{
  "arch": "conformer",
  "model": "sound classifier",
  "dataset": "single notes of musical instruments (NSynth)",
  "train_examples": 78125,
  "gain_aug_db": 6,
  "time_shift_ms": 50,
  "n_mels": 80,
  "hop_length": 160,
  "input": "log_mel",
  "spec_augment": false,
  "win_length": 512,
  "targets": ["pitch class"],
  "num_classes": 12,
  "norm": "layernorm",
  "hidden_act": "gelu",
  "mlp_ratio": 6,
  "head_dim": 32,
  "fused_qkv": true,
  "qk_norm": false,
  "layer_scale_init": 0.1,
  "inner_norm": false,
  "drop_path": 0.05,
  "subsampling": 2,
  "layers": 12,
  "width": 256,
  "positions": "sincos",
  "kernel_size": 31,
  "mixing": "cutmix",
  "label_smoothing": 0.1,
  "loss": "cross_entropy",
  "init": "trunc_normal_002",
  "residual_init": "scaled_by_depth",
  "optimizer": "adamw",
  "learning_rate": 0.0014,
  "beta1": 0.9,
  "beta2": 0.95,
  "eps": 1e-06,
  "max_grad_norm": 1.0,
  "max_steps": 1200,
  "batch_size": 64,
  "epochs": 1.0,
  "lr_schedule": "wsd",
  "decay_fraction": 0.4,
  "final_lr_fraction": 0,
  "warmup_steps": 60,
  "weight_decay": 0.4
}
Rows from block 2, named by matrix and row number. Rows with one number belong to one neuron. Each number is 50 + 12 x the weight over its row's rms, rounded and kept within 0 to 99. All counts start at 0. After the name is the row's rms in percent of the matrix's.
# fc1: first MLP up (model.blocks.2.ff1.fc1.weight, 1536x256), inputs 0-127
# fc2: first MLP down (model.blocks.2.ff1.fc2.weight, 256x1536, transposed), outputs 0-127
fc1.1399 130:51 51 58 37 73 37 65 61 64 77 55 42 67 53 36 44 66 78 60 60 45 49 64 40 48 40 57 51 47 42 53 31 29 38 53 44 48 69 40 60 62 52 45 30 48 46 58 58 32 76 45 56 45 34 62 56 44 49 62 52 32 76 63 48 62 45 44 60 33 64 55 53 52 46 52 54 52 21 61 19 34 45 56 55 53 54 36 82 60 53 65 55 57 60 53 51 56 18 58 54 41 58 43 43 61 46 48 45 52 36 41 59 50 58 34 57 45 41 60 53 47 40 59 57 43 55 38 55
fc2.1399 164:50 54 40 32 72 53 64 58 51 69 43 31 74 47 51 40 79 74 69 40 54 61 24 40 57 22 40 40 44 34 61 53 45 58 62 43 72 75 25 35 67 69 36 44 57 53 52 58 57 55 51 53 30 52 49 51 40 51 59 53 43 60 58 49 62 22 49 61 47 53 58 52 56 36 48 62 54 23 69 51 32 39 66 53 43 58 73 72 63 45 52 45 55 47 59 45 53 30 77 50 53 41 54 72 38 45 54 46 57 44 35 55 48 49 48 61 50 41 61 69 60 47 48 57 47 65 41 56
fc1.1400 069:59 63 51 69 54 58 60 63 30 33 74 61 61 36 56 54 66 58 56 51 64 54 56 68 62 53 43 44 61 43 49 37 57 43 67 31 43 67 62 44 45 28 51 57 36 55 32 50 34 41 46 45 46 33 51 65 54 50 47 42 45 68 50 60 49 51 47 26 63 45 40 78 46 66 52 49 71 24 54 45 51 67 51 61 73 43 60 59 44 57 62 47 49 49 44 65 43 49 58 70 57 50 60 71 51 46 64 46 47 74 59 38 40 60 55 49 59 65 46 51 74 51 47 44 65 66 42 48
fc2.1400 049:49 64 45 48 61 19 59 30 86 56 28 42 56 39 62 72 47 60 52 46 39 56 53 45 48 08 59 43 67 82 68 56 54 65 30 57 20 61 67 60 58 48 55 39 60 40 50 45 50 67 65 50 48 57 62 45 56 49 66 54 60 61 56 43 45 51 57 61 66 77 31 49 43 36 52 34 36 72 56 54 46 42 23 37 49 54 50 44 46 36 41 66 59 36 53 39 64 37 35 36 27 55 42 58 45 53 55 42 38 55 60 45 66 50 60 46 56 34 50 77 46 48 45 63 56 55 47 47
fc1.1401 122:56 52 43 57 40 56 60 52 70 35 51 50 47 56 43 66 59 40 47 53 39 41 49 49 71 54 59 56 75 52 49 87 62 77 49 31 36 35 37 34 32 57 51 34 39 41 42 30 56 49 66 40 61 89 57 51 29 53 68 57 70 46 48 44 50 49 45 47 65 46 61 49 46 52 42 43 66 72 62 44 77 52 44 54 46 46 47 52 57 47 55 52 61 49 38 61 75 36 34 60 60 68 38 77 64 63 65 72 59 45 64 54 52 67 66 55 57 41 44 42 55 50 48 76 40 56 56 46
fc2.1401 135:53 48 31 68 53 56 53 56 35 22 49 37 67 41 45 44 52 43 42 51 36 66 44 39 60 32 43 53 59 33 48 75 62 86 74 52 40 56 66 50 43 70 43 52 53 34 44 55 56 41 49 34 51 75 44 46 35 58 56 55 67 39 46 54 54 45 51 56 53 35 61 36 55 68 40 47 56 53 51 47 78 66 52 50 46 62 53 51 53 53 49 30 61 46 41 52 58 29 54 45 66 56 55 61 55 49 57 68 51 46 58 61 38 78 62 58 42 40 44 35 56 54 54 74 33 30 62 52
fc1.1402 125:39 58 71 43 57 50 74 61 70 79 62 39 47 49 71 61 53 27 44 63 48 55 59 46 32 51 62 58 69 58 47 39 58 40 59 68 52 39 33 61 41 78 64 38 32 65 70 37 62 56 52 54 44 66 48 34 41 44 62 33 31 40 38 46 43 79 35 54 50 54 47 49 60 41 71 62 53 56 40 58 28 48 46 50 46 53 36 59 40 44 46 55 48 60 71 57 51 48 41 62 55 45 49 45 51 49 64 59 57 51 46 44 69 38 56 45 78 44 50 53 50 68 42 52 66 51 80 66
fc2.1402 164:45 44 64 54 46 54 70 73 52 61 64 36 60 42 68 48 34 24 48 54 32 74 53 46 34 29 64 58 40 38 47 46 61 56 77 67 48 46 48 78 59 75 53 44 31 60 73 47 57 42 66 41 56 71 51 38 34 31 49 44 40 61 36 33 54 78 53 46 42 46 37 47 55 35 61 60 40 60 52 43 52 50 64 54 46 66 34 55 34 32 56 59 45 44 64 75 39 48 41 44 68 29 52 46 68 43 52 63 52 51 34 43 61 38 56 43 69 28 47 54 40 61 36 53 51 73 65 46
fc1.1403 125:41 73 45 48 67 51 72 46 45 33 56 57 53 43 63 43 56 40 72 52 55 60 53 33 47 48 65 61 42 56 61 58 64 51 51 70 46 31 58 58 32 48 33 34 23 30 45 32 67 57 67 47 67 63 54 38 37 55 47 62 36 54 47 50 36 66 44 48 45 39 62 52 53 47 40 60 54 41 44 55 56 65 55 51 53 53 42 47 53 59 71 67 58 44 42 53 57 48 49 62 68 47 43 55 68 49 68 46 49 46 44 58 45 45 49 49 57 52 78 59 58 42 48 69 77 46 51 78
fc2.1403 138:52 58 40 55 59 48 64 46 34 35 47 60 70 57 49 35 56 55 42 56 64 61 43 34 50 31 42 59 64 58 48 49 52 58 65 62 36 38 71 73 51 60 45 38 75 41 53 47 55 57 63 50 79 48 44 39 55 65 22 62 58 51 26 50 52 64 38 70 40 26 53 55 59 53 50 54 44 51 56 56 63 65 47 47 44 48 35 42 38 70 69 58 48 54 49 49 66 60 57 42 52 33 43 53 57 44 60 49 39 52 45 54 34 44 42 52 49 60 60 54 42 48 64 63 53 31 32 47
fc1.1404 063:49 56 40 44 60 36 36 60 60 78 71 46 54 56 52 53 82 40 41 37 83 58 49 70 58 51 46 60 45 52 46 46 53 50 61 44 36 42 67 65 63 53 45 51 39 33 38 52 32 43 62 54 55 55 50 47 87 45 54 30 55 50 67 64 36 39 57 54 66 47 53 36 68 60 60 56 67 26 58 68 62 72 50 45 55 57 32 51 49 46 58 46 52 60 37 50 41 76 47 58 75 47 53 48 46 58 47 42 50 64 40 48 58 58 58 45 48 56 56 38 66 61 55 60 52 65 34 52
fc2.1404 046:42 54 50 53 42 32 51 38 46 36 43 47 51 27 46 77 36 63 50 47 53 58 39 53 60 25 50 45 54 53 58 43 59 73 42 55 59 72 58 39 58 57 53 51 59 49 54 28 51 60 62 48 39 64 48 48 41 32 64 58 62 56 32 44 33 64 34 55 57 46 32 68 29 51 40 35 51 68 47 49 57 33 40 35 50 32 44 38 46 47 48 38 40 33 52 46 56 38 33 23 18 89 43 43 42 41 38 31 40 43 71 53 49 52 35 44 55 47 31 56 34 43 34 49 42 44 45 52
fc1.1405 119:63 65 40 42 37 57 46 40 59 25 52 61 48 61 47 37 55 54 56 41 76 13 42 66 66 52 49 47 61 69 38 22 52 29 39 48 42 66 59 57 61 28 58 59 54 28 32 52 48 35 42 51 58 48 44 60 65 54 49 61 62 64 54 63 50 45 57 34 58 43 65 34 48 62 51 45 46 28 50 72 53 75 56 68 65 71 60 41 42 49 40 51 48 48 45 54 55 72 48 63 51 67 46 36 59 57 35 52 66 74 37 51 48 38 40 65 24 53 43 53 62 57 54 58 58 44 42 33
fc2.1405 146:52 55 52 53 37 56 35 49 37 28 51 44 58 48 61 35 60 65 63 41 60 61 47 60 44 31 38 49 57 47 49 40 38 44 64 51 47 68 71 56 52 47 51 71 52 38 58 73 66 60 57 50 63 49 44 69 54 42 60 55 56 72 57 41 62 39 54 35 47 34 43 42 60 61 49 57 37 32 48 56 61 71 53 54 53 70 65 49 41 55 32 51 53 38 37 35 18 53 60 32 46 46 51 43 45 41 42 46 37 55 33 50 46 55 45 52 30 37 59 39 34 46 71 44 29 33 45 46
fc1.1406 103:64 65 56 52 40 65 54 56 53 40 58 69 48 56 48 33 54 63 74 55 84 50 54 35 82 59 41 49 66 60 41 51 34 41 55 58 31 44 59 61 42 42 68 37 51 34 33 52 65 45 48 39 53 53 51 36 58 61 52 49 70 50 32 44 49 47 50 48 59 42 53 25 56 49 48 35 50 54 42 86 77 72 51 66 38 47 44 47 32 57 58 51 64 51 78 61 64 71 37 57 57 48 31 53 67 64 43 71 45 72 45 50 42 54 56 57 33 50 60 44 55 43 60 46 52 59 37 51
fc2.1406 095:58 53 41 47 52 49 34 45 56 51 39 59 49 56 54 25 70 62 60 43 93 44 34 34 71 38 48 56 57 64 61 57 47 49 43 49 47 55 63 36 42 28 65 40 27 46 51 55 42 53 45 62 61 35 45 76 62 59 37 54 36 67 53 65 54 21 54 41 36 50 47 57 49 65 45 61 43 40 57 47 35 69 55 46 51 54 47 29 70 49 33 46 46 47 60 45 48 51 80 69 39 48 41 62 34 47 53 46 56 33 30 51 52 46 42 50 39 45 62 72 69 37 58 52 58 41 65 44
fc1.1407 087:45 38 56 66 58 54 71 74 52 23 43 72 57 44 46 52 58 54 33 45 20 50 78 41 55 55 77 43 41 55 42 56 80 54 58 50 49 49 46 51 51 48 47 60 70 41 38 30 43 47 19 42 53 65 45 43 44 53 43 52 59 38 44 30 51 49 56 34 66 57 48 48 58 43 52 44 50 58 42 39 48 45 51 50 55 44 72 50 38 42 66 49 55 42 47 71 42 37 62 53 67 48 64 57 61 74 58 77 56 52 63 62 50 45 69 49 68 50 55 39 51 56 48 65 73 62 45 71
fc2.1407 076:64 62 37 55 40 41 59 39 48 44 49 50 49 50 52 53 41 66 43 44 65 24 53 50 53 26 39 38 43 66 56 60 41 73 65 57 69 52 61 33 47 34 52 55 72 48 59 50 45 56 42 44 69 50 41 53 55 45 66 61 56 39 66 57 39 57 51 60 46 68 40 56 31 57 27 43 52 46 43 62 60 46 23 34 62 29 39 64 59 51 44 41 47 40 38 32 48 62 34 46 61 73 57 43 49 58 40 33 32 44 61 38 46 63 52 61 38 73 59 46 54 44 61 47 58 49 50 53
fc1.1408 063:60 44 44 55 66 47 52 57 57 19 53 32 38 30 70 64 30 62 42 52 68 61 70 26 61 34 57 65 55 43 60 22 72 41 46 53 48 46 55 64 51 23 45 34 63 23 47 46 54 42 70 59 71 42 45 31 70 65 49 49 47 33 44 34 31 51 58 47 61 43 54 50 51 38 43 63 51 44 67 54 55 67 54 57 47 46 58 40 38 50 67 42 62 39 65 56 55 59 36 51 81 60 50 50 81 64 55 87 28 37 56 34 55 56 61 44 47 43 50 53 35 56 33 41 60 51 53 57
fc2.1408 046:41 71 37 49 34 47 43 17 54 45 47 60 64 49 41 58 67 54 40 45 59 54 30 67 61 47 63 56 68 63 38 86 40 64 39 53 74 45 58 24 48 47 60 55 52 61 60 51 60 44 56 60 35 53 47 54 56 40 40 68 57 55 61 50 48 41 37 54 56 45 57 81 46 50 48 44 44 56 52 61 68 43 29 44 46 50 64 39 67 49 56 73 27 43 68 38 46 41 49 40 37 54 43 80 45 65 41 31 55 42 52 49 25 33 57 54 50 56 33 69 54 39 42 46 64 43 49 50
fc1.1409 117:59 53 40 71 64 47 47 67 58 64 61 43 55 52 42 55 54 64 47 70 35 60 61 50 68 61 56 57 33 36 80 35 51 65 55 41 54 67 46 50 54 54 64 30 56 45 53 43 42 68 64 49 42 46 59 43 41 42 49 58 50 81 44 53 66 60 43 54 46 46 55 52 40 57 45 51 59 64 63 34 50 49 57 53 48 37 55 49 56 61 71 62 55 56 41 59 70 38 46 61 45 67 50 33 51 56 58 27 48 43 45 56 28 66 36 55 32 37 50 46 56 43 61 38 46 63 38 38
fc2.1409 135:51 50 49 51 60 45 53 59 50 64 57 42 53 46 58 46 65 57 63 60 65 71 30 34 51 11 49 51 37 37 69 45 52 59 47 61 81 72 59 57 59 53 73 53 36 50 56 51 48 50 65 55 55 34 57 67 45 32 54 43 35 83 49 47 46 41 48 51 50 42 34 47 47 49 56 56 45 53 59 51 34 41 60 49 63 53 73 49 64 39 38 52 43 45 72 62 45 41 69 43 41 45 53 37 41 42 51 44 47 49 26 57 55 34 38 48 54 23 54 70 43 41 48 44 53 76 37 53
fc1.1410 129:51 75 46 46 49 39 65 44 53 31 56 59 50 55 71 36 62 66 61 54 88 47 53 41 52 51 52 58 61 64 52 29 42 36 49 80 46 46 68 58 37 48 53 36 28 38 51 41 63 56 57 56 66 40 48 64 50 52 42 58 36 52 39 45 46 56 47 40 49 40 54 47 59 59 42 60 54 35 55 69 55 75 51 45 50 58 27 29 45 48 54 59 42 50 50 53 60 63 41 59 43 54 48 37 64 37 63 46 37 58 36 54 47 41 31 44 41 45 69 59 51 36 42 85 63 36 39 64
fc2.1410 150:53 62 42 58 35 56 51 50 47 28 34 47 64 50 58 39 46 60 51 35 69 47 50 35 68 34 45 54 58 63 52 50 44 61 82 51 37 42 83 48 40 42 44 39 59 51 62 45 53 62 50 49 81 54 39 47 69 54 43 67 59 55 45 55 52 50 59 64 46 48 53 49 46 64 40 50 50 46 53 58 62 71 41 50 53 46 39 41 44 57 55 53 56 49 43 38 58 64 54 41 58 50 42 47 53 47 46 50 39 46 40 54 57 58 48 67 35 55 67 59 51 38 68 58 54 28 45 50