config.yaml
dataset: "single notes of musical instruments (NSynth)"
train_examples: 78125
hop_length: 160
inner_norm: false
subsampling: 2
positions: "sincos"
beta1: 0.9
warmup_steps: 60
weight_decay: 0.4
Rows from block 2, named by matrix and row number. Rows with one number belong to one neuron. Each number is 500 + 40 x the weight over its row's rms, rounded and kept within 0 to 999. All counts start at 0. Numbers have three digits each. After the name is the row's rms in percent of the matrix's.
# fc1: first MLP up (model.blocks.2.ff1.fc1.weight, 1536x256), inputs 0-127
# fc2: first MLP down (model.blocks.2.ff1.fc2.weight, 256x1536, transposed), outputs 0-127
fc1.203 077:492566497507524504523556587543457465550500494504545503521566492494517471497505508506530469566543535480497570566511508522478528466561474487456482529548525472477456587476524513576513506487489490495451479523471497504615510499500525534566557516449483492552542474582487519542488548538513547472537439432514471499511459533444441524539503504529456476501481596558560589528486488522513504561473
fc2.203 061:513540499459546452549501575556541566470536482545554533527522495419525498516440510496502547496524487514426519512487498524482442535400473493515488484562483504496499462486491580483515477493576527481538486492505501523486475539501474503472497498446501438514444478411525539520580537505502520520532505507595491506512480549508500472511525553458538501497526509556470530558474460546525504502510
fc1.204 079:556446515533480539494539499502520525530567516517504446449489407476524468488534516496498479447502505558494460504532480477487587548497469521515496478450533479459540507455482455525491533485431496553491480521620552481469554510518582490479500396551492481501563510520597478475543479534496498536539497558520585510576535555560471547482508536478432535505519552545431416519506544497522566537550
fc2.204 066:500523530515468455542507503556474470524443507537454579487531590453487469541460453496434556513534472524579518514509545434495453501491529513521472523541468488558497529488552477534518492495482568493542526549408552451555428527436483517529436496531469424460507438500452521478434495472465473447470545431463494598467486424507487492450463519477527529503493483516554557484492529561478491535476
fc1.205 092:492527534450562481541527494529526530538510514555476584482504464459545501466523529532451528525400446475502472470544481497428471454404466534577523516541472505509536463498550517522530531451533526461525495559535538509513489595469483576490526585497514499520489483428518471507494519497475470459545575465504446579503478538486496508482530540450576520494516525542540481549463511536518510511571
fc2.205 061:484458518490504515484421398548541491486520496427455555455508493519460502445560415517480523498520525470556550563539516530501514549529524476446507527442483524482459458491505561415467536444422578530495484574509437558495558515492494547462474483538460518507500518521481491509519438490555457499489537549530495464482491499534532481521478532515493507456478507556505424466541528513521461495497
fc1.206 080:449469477477462518472486572469489502518544571499461446529556593495514493578493541503530580504534520488518469489434526467469444454484548512462445422457511407505392519470452467545482546507471454519527511513559477493447461489489524513545447523493529484486510441523496478493509527497498556495548591478417516516486543539520492522493492513507585506521490483482521499503525495428608483561479
fc2.206 054:547509469498450531496543423536463540496560431455560469508460542542495512490470447489487402509470499497528461483490548482501507530521433476524561539422496530519464530516527540431460448505468531514487475470481474535453551535532569446477550504481575572577512577548511525586437471518519534553541454530546531419513544486506556512534514438495438512497469454518462463584462555404478489426499
fc1.207 105:486523471484517522564482545436481484534471572483575479541471491527532460484490489491477525576479445486539560498505493501490477422491454498540473527497503503564475493466469502472557554420485474512560491538603515544518543442483552537469476519498534488526496519485471441515551585507499493465543492524539542526488535536499559561497468436532547483499546524493584448512506507555616501517567
fc2.207 094:472482402538535479517426487450493437502466525505539485512484521592470488469461525532487457610493555637501596509502527523528526463545472506438478511481517490500541536481500490461460500520448476523488467507557483514486500490498482541541529504545469502524538497541412507516546481497529436482607474521446478512499532473456533435516497557584458552492481459496449561456452464557550518428500
fc1.208 111:527540453562453489464500444513434620502507468482533526508492592556447474535459516545519491486551460567489427408471602488509479568487441434514552473517561495573531443542491537514482520515453509451503563519500478522427521533496526519514479559554571513512502544529479498538528507523508529578490583506482533494493541570560487558486525496484522507475500483499493466527511503490458512514457
fc2.208 111:524521497495497504423467556527501533469499515543565481525443542502475517566439448497550496499565514517489532545535525436443487565475429511472479517470474523440497530534537520501455505487514569485413462510512530473480456533481537492520555507523506473487480478512480555493425451511478562472505504552541474496455590441503463535527478463508530514523497555478468584543490479518524479610493
fc1.209 069:485443508524480507605560507578514542521530465503514544479426496530449488463540523479464507499435496451464511453514481527455541590483532522472533543514517482503500494517512559492453485450530433478552491583561581504524508469492481527481529428494444514534524452542496528475567596490475490567524469499517598490527502515576512553508501509517488513538529516469508498521492516491489595476474
fc2.209 046:485538494511529445536451537431516521476510504524506535466568534453598441583547517497551547492513548558605498596501509505485440484500522445490395501450493473579482488479483463477541508445488538471444426500495527475538427534468488548530474539523477441487533419496528530481475463528505538482530507488526452623528532467517463507485432528471449503514526465522547508512453535468527479560536
fc1.210 081:546606486507480517506515531509476545539545550493451507542492609509494516563466522493639543471435520494519534465465544454499501559457506450485480515491430454536461488510527478477509512564455509498464493515512510478388466541511554474447467615523570478487505463549505483578557530537471581538539590460537543506483523559533500543478566490462498486558527487501461505548525555530559480495494
fc2.210 052:513490505498455522429567473474514550433505503529560556549551605527489496528518472547475516577530531527557468537593599511456467568482445489506595508489558530521469501539543539486526454515547535538453521472448526502548481544437582471494542472566532549533523513487439525519441449514490499506455478552549477527494470470480481464563429472504438533457529473465483548539415565508394476529529
fc1.211 080:489474502580555480504553526396514475557543475494526489454526423448515517462527554497434534465515544530456594501463442468488496526507493414491485505481458504566493519520427509529564547512592457536527537462529497511491488513484516528564470412514513471499561435540486484505611574569483496513522491480534508527517509532514474492492459526472438552521487541520473504545506490533520491496581
fc2.211 050:516453517479469526514498440495544490396525497451484547509492552487555490517519459516487427587554493507529489600554587473504484576563494512501490436446539501535534494503523529507461476456477566473482494557489485515413498563444475520496478466485518480528527497487487529484451352501543446562542507558550542539495437448494522486491472445500515553469429442544527417510476571539473523486555
fc1.212 092:469429487521670492562562492501522500512509544504470461495506473523538493481482506511518484531469561529527586561532469514467504532512496455483490448472504456496527423526514515481542521532514521478504492570523471484478477494497532520576496479526514494497539492560505563519522505451475499503491457465555509539552473524524529504487472567516453494519509538485486477537469561580577566493646
fc2.212 063:492544538494561512570476466458518501539470518478545541500492523557408508428444437465481508514515476569567556612545495491532480470539560460538510509494518523479472462512471450482528482507528464486527477517444546470570457450498491492506493494490470511482512464464507511530483498484491526469463513519472476474510424492525507424459494455485405486497540527519510553471515503599497509441487
fc1.213 091:588479466548495516497548463555554507515534439532491522517502507533524508553515464557451472542568464539540446488542531517459514473407546464499515511562562500483499514436533514520529495554458548501535477530470472540520543566445519536626530434552482484432468480472527476552551486477501525559579486481512534528549495548539518522469517524534484524478534424525501458516455503449453525505514
fc2.213 082:527543455548518475479519537468480473505489456531548504522548475552389423572383485480533456555559523627447455557563529482483495552522519451494527496501532492520534530574468511521521501580529512473455506515546530468539472521481476522526518527545479492496534496596473565508473493485459504500530441519472479562496525508535519483484488510553457537511523490437474558527473507513474517443499
fc1.214 110:542525468544481498475525486508476617546541502425514507544497602459523467625501478479575528459538478430424478458480512485494434505510532437456512526498458526495449485494546511541508525492470482482501530453525490496416528477480444516515464635525529499501490480529527507505508514550478606498508587487515471476494597544531502593485526481514507526529531428493498476530534536456527528504493
fc2.214 129:536506508443529491480485499548507558455532537446574544535462637481460457535409492503521544509492490435478560542529510500493450578439423499526495489496479542520441478557547525470491439534487560509453490479443478467493512529504531466474481520444555504473488499472458543484444502450493588479461524563559490474465537469503489497482470439459511429442469520509564555541463494504566494564523
fc1.215 077:560540448508474568486558574531452494443515492482539593560505601513501452541483515588551520497484514506579471501475524510462433522467495458522469484501451462488480498515522528524551481557500438522502525528492493536459560481465496547480473576553553485505476478429481507536526539527481604491549461465479484503517494506522471534510440461533538549468472503498520501527544516471490512510467
fc2.215 057:501542479487484460476474508536505522464489493509537498465493532458451432551482462499504498490549509549510496602507491427423512572468445536508449523521519552519522513562523512513524485502538591477419471522475547458557461563462477505573503492511458471451518476494468558471465425446461539509503495488530491528463565457504463483487417492431506452534554540458482575499427470538523505562496
fc1.216 100:522478477550520556448524479484464422515506489534468489457508478477525485471430467459545450525577597581536456490551517444487513531462455564472489469441535479426523490489428466489487525518474472534496508488541519502479470498487515497522535477526495493496516478487558522507464541527473467519533444526536586493541601549563543538520495526529577558568519535530457489560527568508510596516437
fc2.216 081:483510509473450468475498504496440437559454490548481484518513498592480481511413470498479497498489489554561524465512612483512552472523495499574514540516475503516574489463512428508528490548510487510493515557470512441559490485522528441476480500523507535475490573523482470516472509476446503473491468514408490454456507459476493459463491438478500483491514481452484536463466486490450436465531
fc1.217 088:492550485531489503508450496554512540530501526544474494513549484435512521527463506475461514525537533496431473518482567527565446442550518447433455476486507452483413557451456500484524534523513478438525472486487472454543437491518469496540474466473470501482497483594482470499569577516437508475487555434474535530444486522465474531487510512492528469493562570555516578431416515523467429507519
fc2.217 079:533476460546499526474560506482554490450558459465546485513507421480540516475552515548471425515507488532460429420468466537472487512456467458548541483522543503520553506505477569546523486495523520518495517487529462559414540532522521543508530468520524510556494528463491539544520449563538450583570458484567547503540489544471520527576528530514498555503504435490466426547488515507490574463525
fc1.218 108:521468462580462498479472476477461529471499541499506421482495576501488483576475475487575502464596598561457465510426523519476497493519510489502504492404508498535501531555476531460480570459447557476504503454533477512480534502493530468555540488540557493493498507572507521489482523484475533517517500476549567499540606544552527632495491515530499492553487473487481521542545488548515523496499
fc2.218 114:493525484447562478481486457532463502611486481518521595484463496543468486512410434451528513469550501533551492516557434416517507456506574494492502507532467507404530459459509500516528506444514537536431486570467518500551505491483491522404491524521464502455454501557611516510494462512451493413484464545481529513453580450539481503480485527486466528536518538543499506497509511529472457551527
fc1.219 111:529518509490547490552557495605564512510484458483526632498472493512514539492473488490451516515425448513568473462511462525498487511426534567520495475595464541457463487466547504546501477516523491495526474644436522491505482545415528529431507523471478480495487467473576495552494511485510469535513491493524491532455444502495479490503473537505547517486541516516541477502492529495473537497470
fc2.219 121:514494501421516498507494432590476487572526478501518558499493520591439504496434426500476490501517487525598476592545428439496502436499557509526516503520489517467453496457513521502547483492520565523436495548439529526552544499496546524424526493456442525508495524527591533547492444536508466464520503576480477506548516451521515428498470475490510533502519506541531532492500566451465494459513
fc1.220 066:518416506513524506547458436520539477459442527514469487482524543511532448483565570517527397509546555568515445472534554433551532519454498554495468445467547539482395512512549441498463457457490427512506522522562540506518475439474573464511498585544493514429435496505571458511495479446457520496508501503524568464507454501539398505514481488523546530570495534521486479517550494511503479593493
fc2.220 043:485522515460469498499453471498449493484470474437471463491460487505485564453520460451541510438483486435514509497506468490463499517536488481561521505514491523519537514521558486451492529491466497493540470464433532470593506506497538492462458476467514548499473518533488503522404537488543536494452452467479480487472545481490504499466517489494432488495427497519498451466479508456508471407524
fc1.221 084:465503507500533520533465439451490475511549520483557526533492448481510532431429499494528542492445552527612557550587511491586462483511519471514533530481510505462450487556486562523470554559471471494561504550551503503526506484484560517508511475510535525433540488581549541516513501465490512514486449498514496517525508516573475551506586515487460497533516516516520508539517520542558531454548
fc2.221 055:495493454499541478453495553525456458549462467480515479454509461560439411548516504454528502484573509558423444506476464474506480495458524499524519501479502513513512509537451503487494493523551436520416529465532521489593503446502499500523448520501474488487491520505508517427518522451491544512472424545495563436473605458539535535492446499533439489506552494457498591531518465499533527489487
fc1.222 097:534481510524490512509519540578547517503534526540530477515524571467551479514511493494535546457532517410526488474516466515472592559456436608570520507487436484472477545479515480524479439475486548469562490533499577466471510490567533509515499477409531469513432473465533487479515519492504602512500539485512533452525538525494498552510500511520602449550524560481506557531523525525557524581495
fc2.222 080:470469517478492526514534492556506503543477568521496397526552482562504511468432528483479435496497534508534581576528523544542566547501411516534512521428548498468526483498462463465456455548489446515558532466529503460464489442513516424536521504509474557541516496519480486459432505520468595522458474523507536435510501519510501555509513500465525440526486588426450514511479465512473567589488
fc1.223 119:511443504547490569553510539456463496519491546539444453472478429482541467499513560498553496496579576606505534428473458479477533482515466507490439482440478433511619513495472499481500570409491507527528523495594534498508524522439479500511495489576511495527503453548491510506529473520528457522587498464508549536526583556516580533502472573509529541551512519503482510543488494622509556535522
fc2.223 130:496502440486558509490446479449517430540468509476588549553468476583446528488431439476512432535555516593555529554574488438502536453535485452458524535481478472439562489506465549569500527489554510493432497527472476539454499516480506544472548483590500511514515544556511513533454405521463432443511421569487526531511532454492527484505473529528458596543506513480498477499494486572463453519511
fc1.224 098:551495494508578493553517554540494564495512569477525430504520579463535483530506497513519551529567515511462542513448448466453457556531454531535499453486456544477451504523556533495484459486550528508487471517593544537530477511519531489501464486456451442481511424525500572510493468495508541465544563511518550499537535504556520535498443526492505533503530570513536599542523471518610509602557
fc2.224 072:484517556482518469476478484536491554540495452507529505484556564450395406530386501481529529467546514474496559598525518536527497520439508501479496486490519520477421508480517476428486453505471484464522459469426495441551478462517462442551520493473481467495476482470486493466484553462473578490437476522521472463448526533547473506446484488463455409471485603511519529512496483533503479511533
fc1.225 101:507460484503539524460516464585535512501548574535489466485532601522523449469401499452534530513547529477542590513473463504507541511475508567555494454514469507412490499475495478431445513446459535514534460564494549494447494525459615492448517508466537482484493448493553541488520497509501595470491516521499528478570590530548537504514533461517586488550491546502561522495525541485581542546569
fc2.225 086:501510518484506497560480437516529486539466536450471412485510510623416466454435473496459459463499478522558581577504502562540554489551474490514516552477561495505533489509493469458526464564465467499526510481422441465574509467519499435520485503543486535527496539469471520493458500459459526502432495539457547438501486467488515493475496481475434460514468579436509534448505446541477514532481
fc1.226 060:512513435574451463543431486442545437523534527560429461535498493555504481456548487571518542525432497465546558451503511508559385430400503497459422484484553501538399519496472479494556510474516401488515406572495540498472419481499522474477525528522559555475511425499427508471493459510507557552567502459548540614518530517467484513520526479514483510512499562523528525487554419520529446549486
fc2.226 046:459467565425522517470466516469454537521479518542547517472505508497468457479540479446480476467521483479442493553501479448520552516538494560501591577542460528523608425568533540486498500521569546496493570537601513511533530551490475526491489515504447488505577487595418499510561489488510461483483483535489461499454524468537526457492513589440528454544479524449495468487468479542535474474553
fc1.227 087:495498528473522478516523571490530573526493474483487530529544498454506520576511523555570531497629477549501456409477496478432499435436463415459494522553461503555468461421526535504533478565484465479468522570487476506475552550491491511569511504537476485484496528470528513544563509530495520508485558445544508564497555475556445527483495536517553455477547461565455469523510504513459465450506
fc2.227 066:523493477513489493460518501512461518502507421520552480494525502465461485577496506492503448486563511577463474550503508431499462538457534457473486518431489495509529547541489572441482537441474556474458462514492539534520479499469470507544518489514458515505489432513454516527460436525480501516561462524556488516502588512560525503537452534492412518534483512493438530570460508507480493475475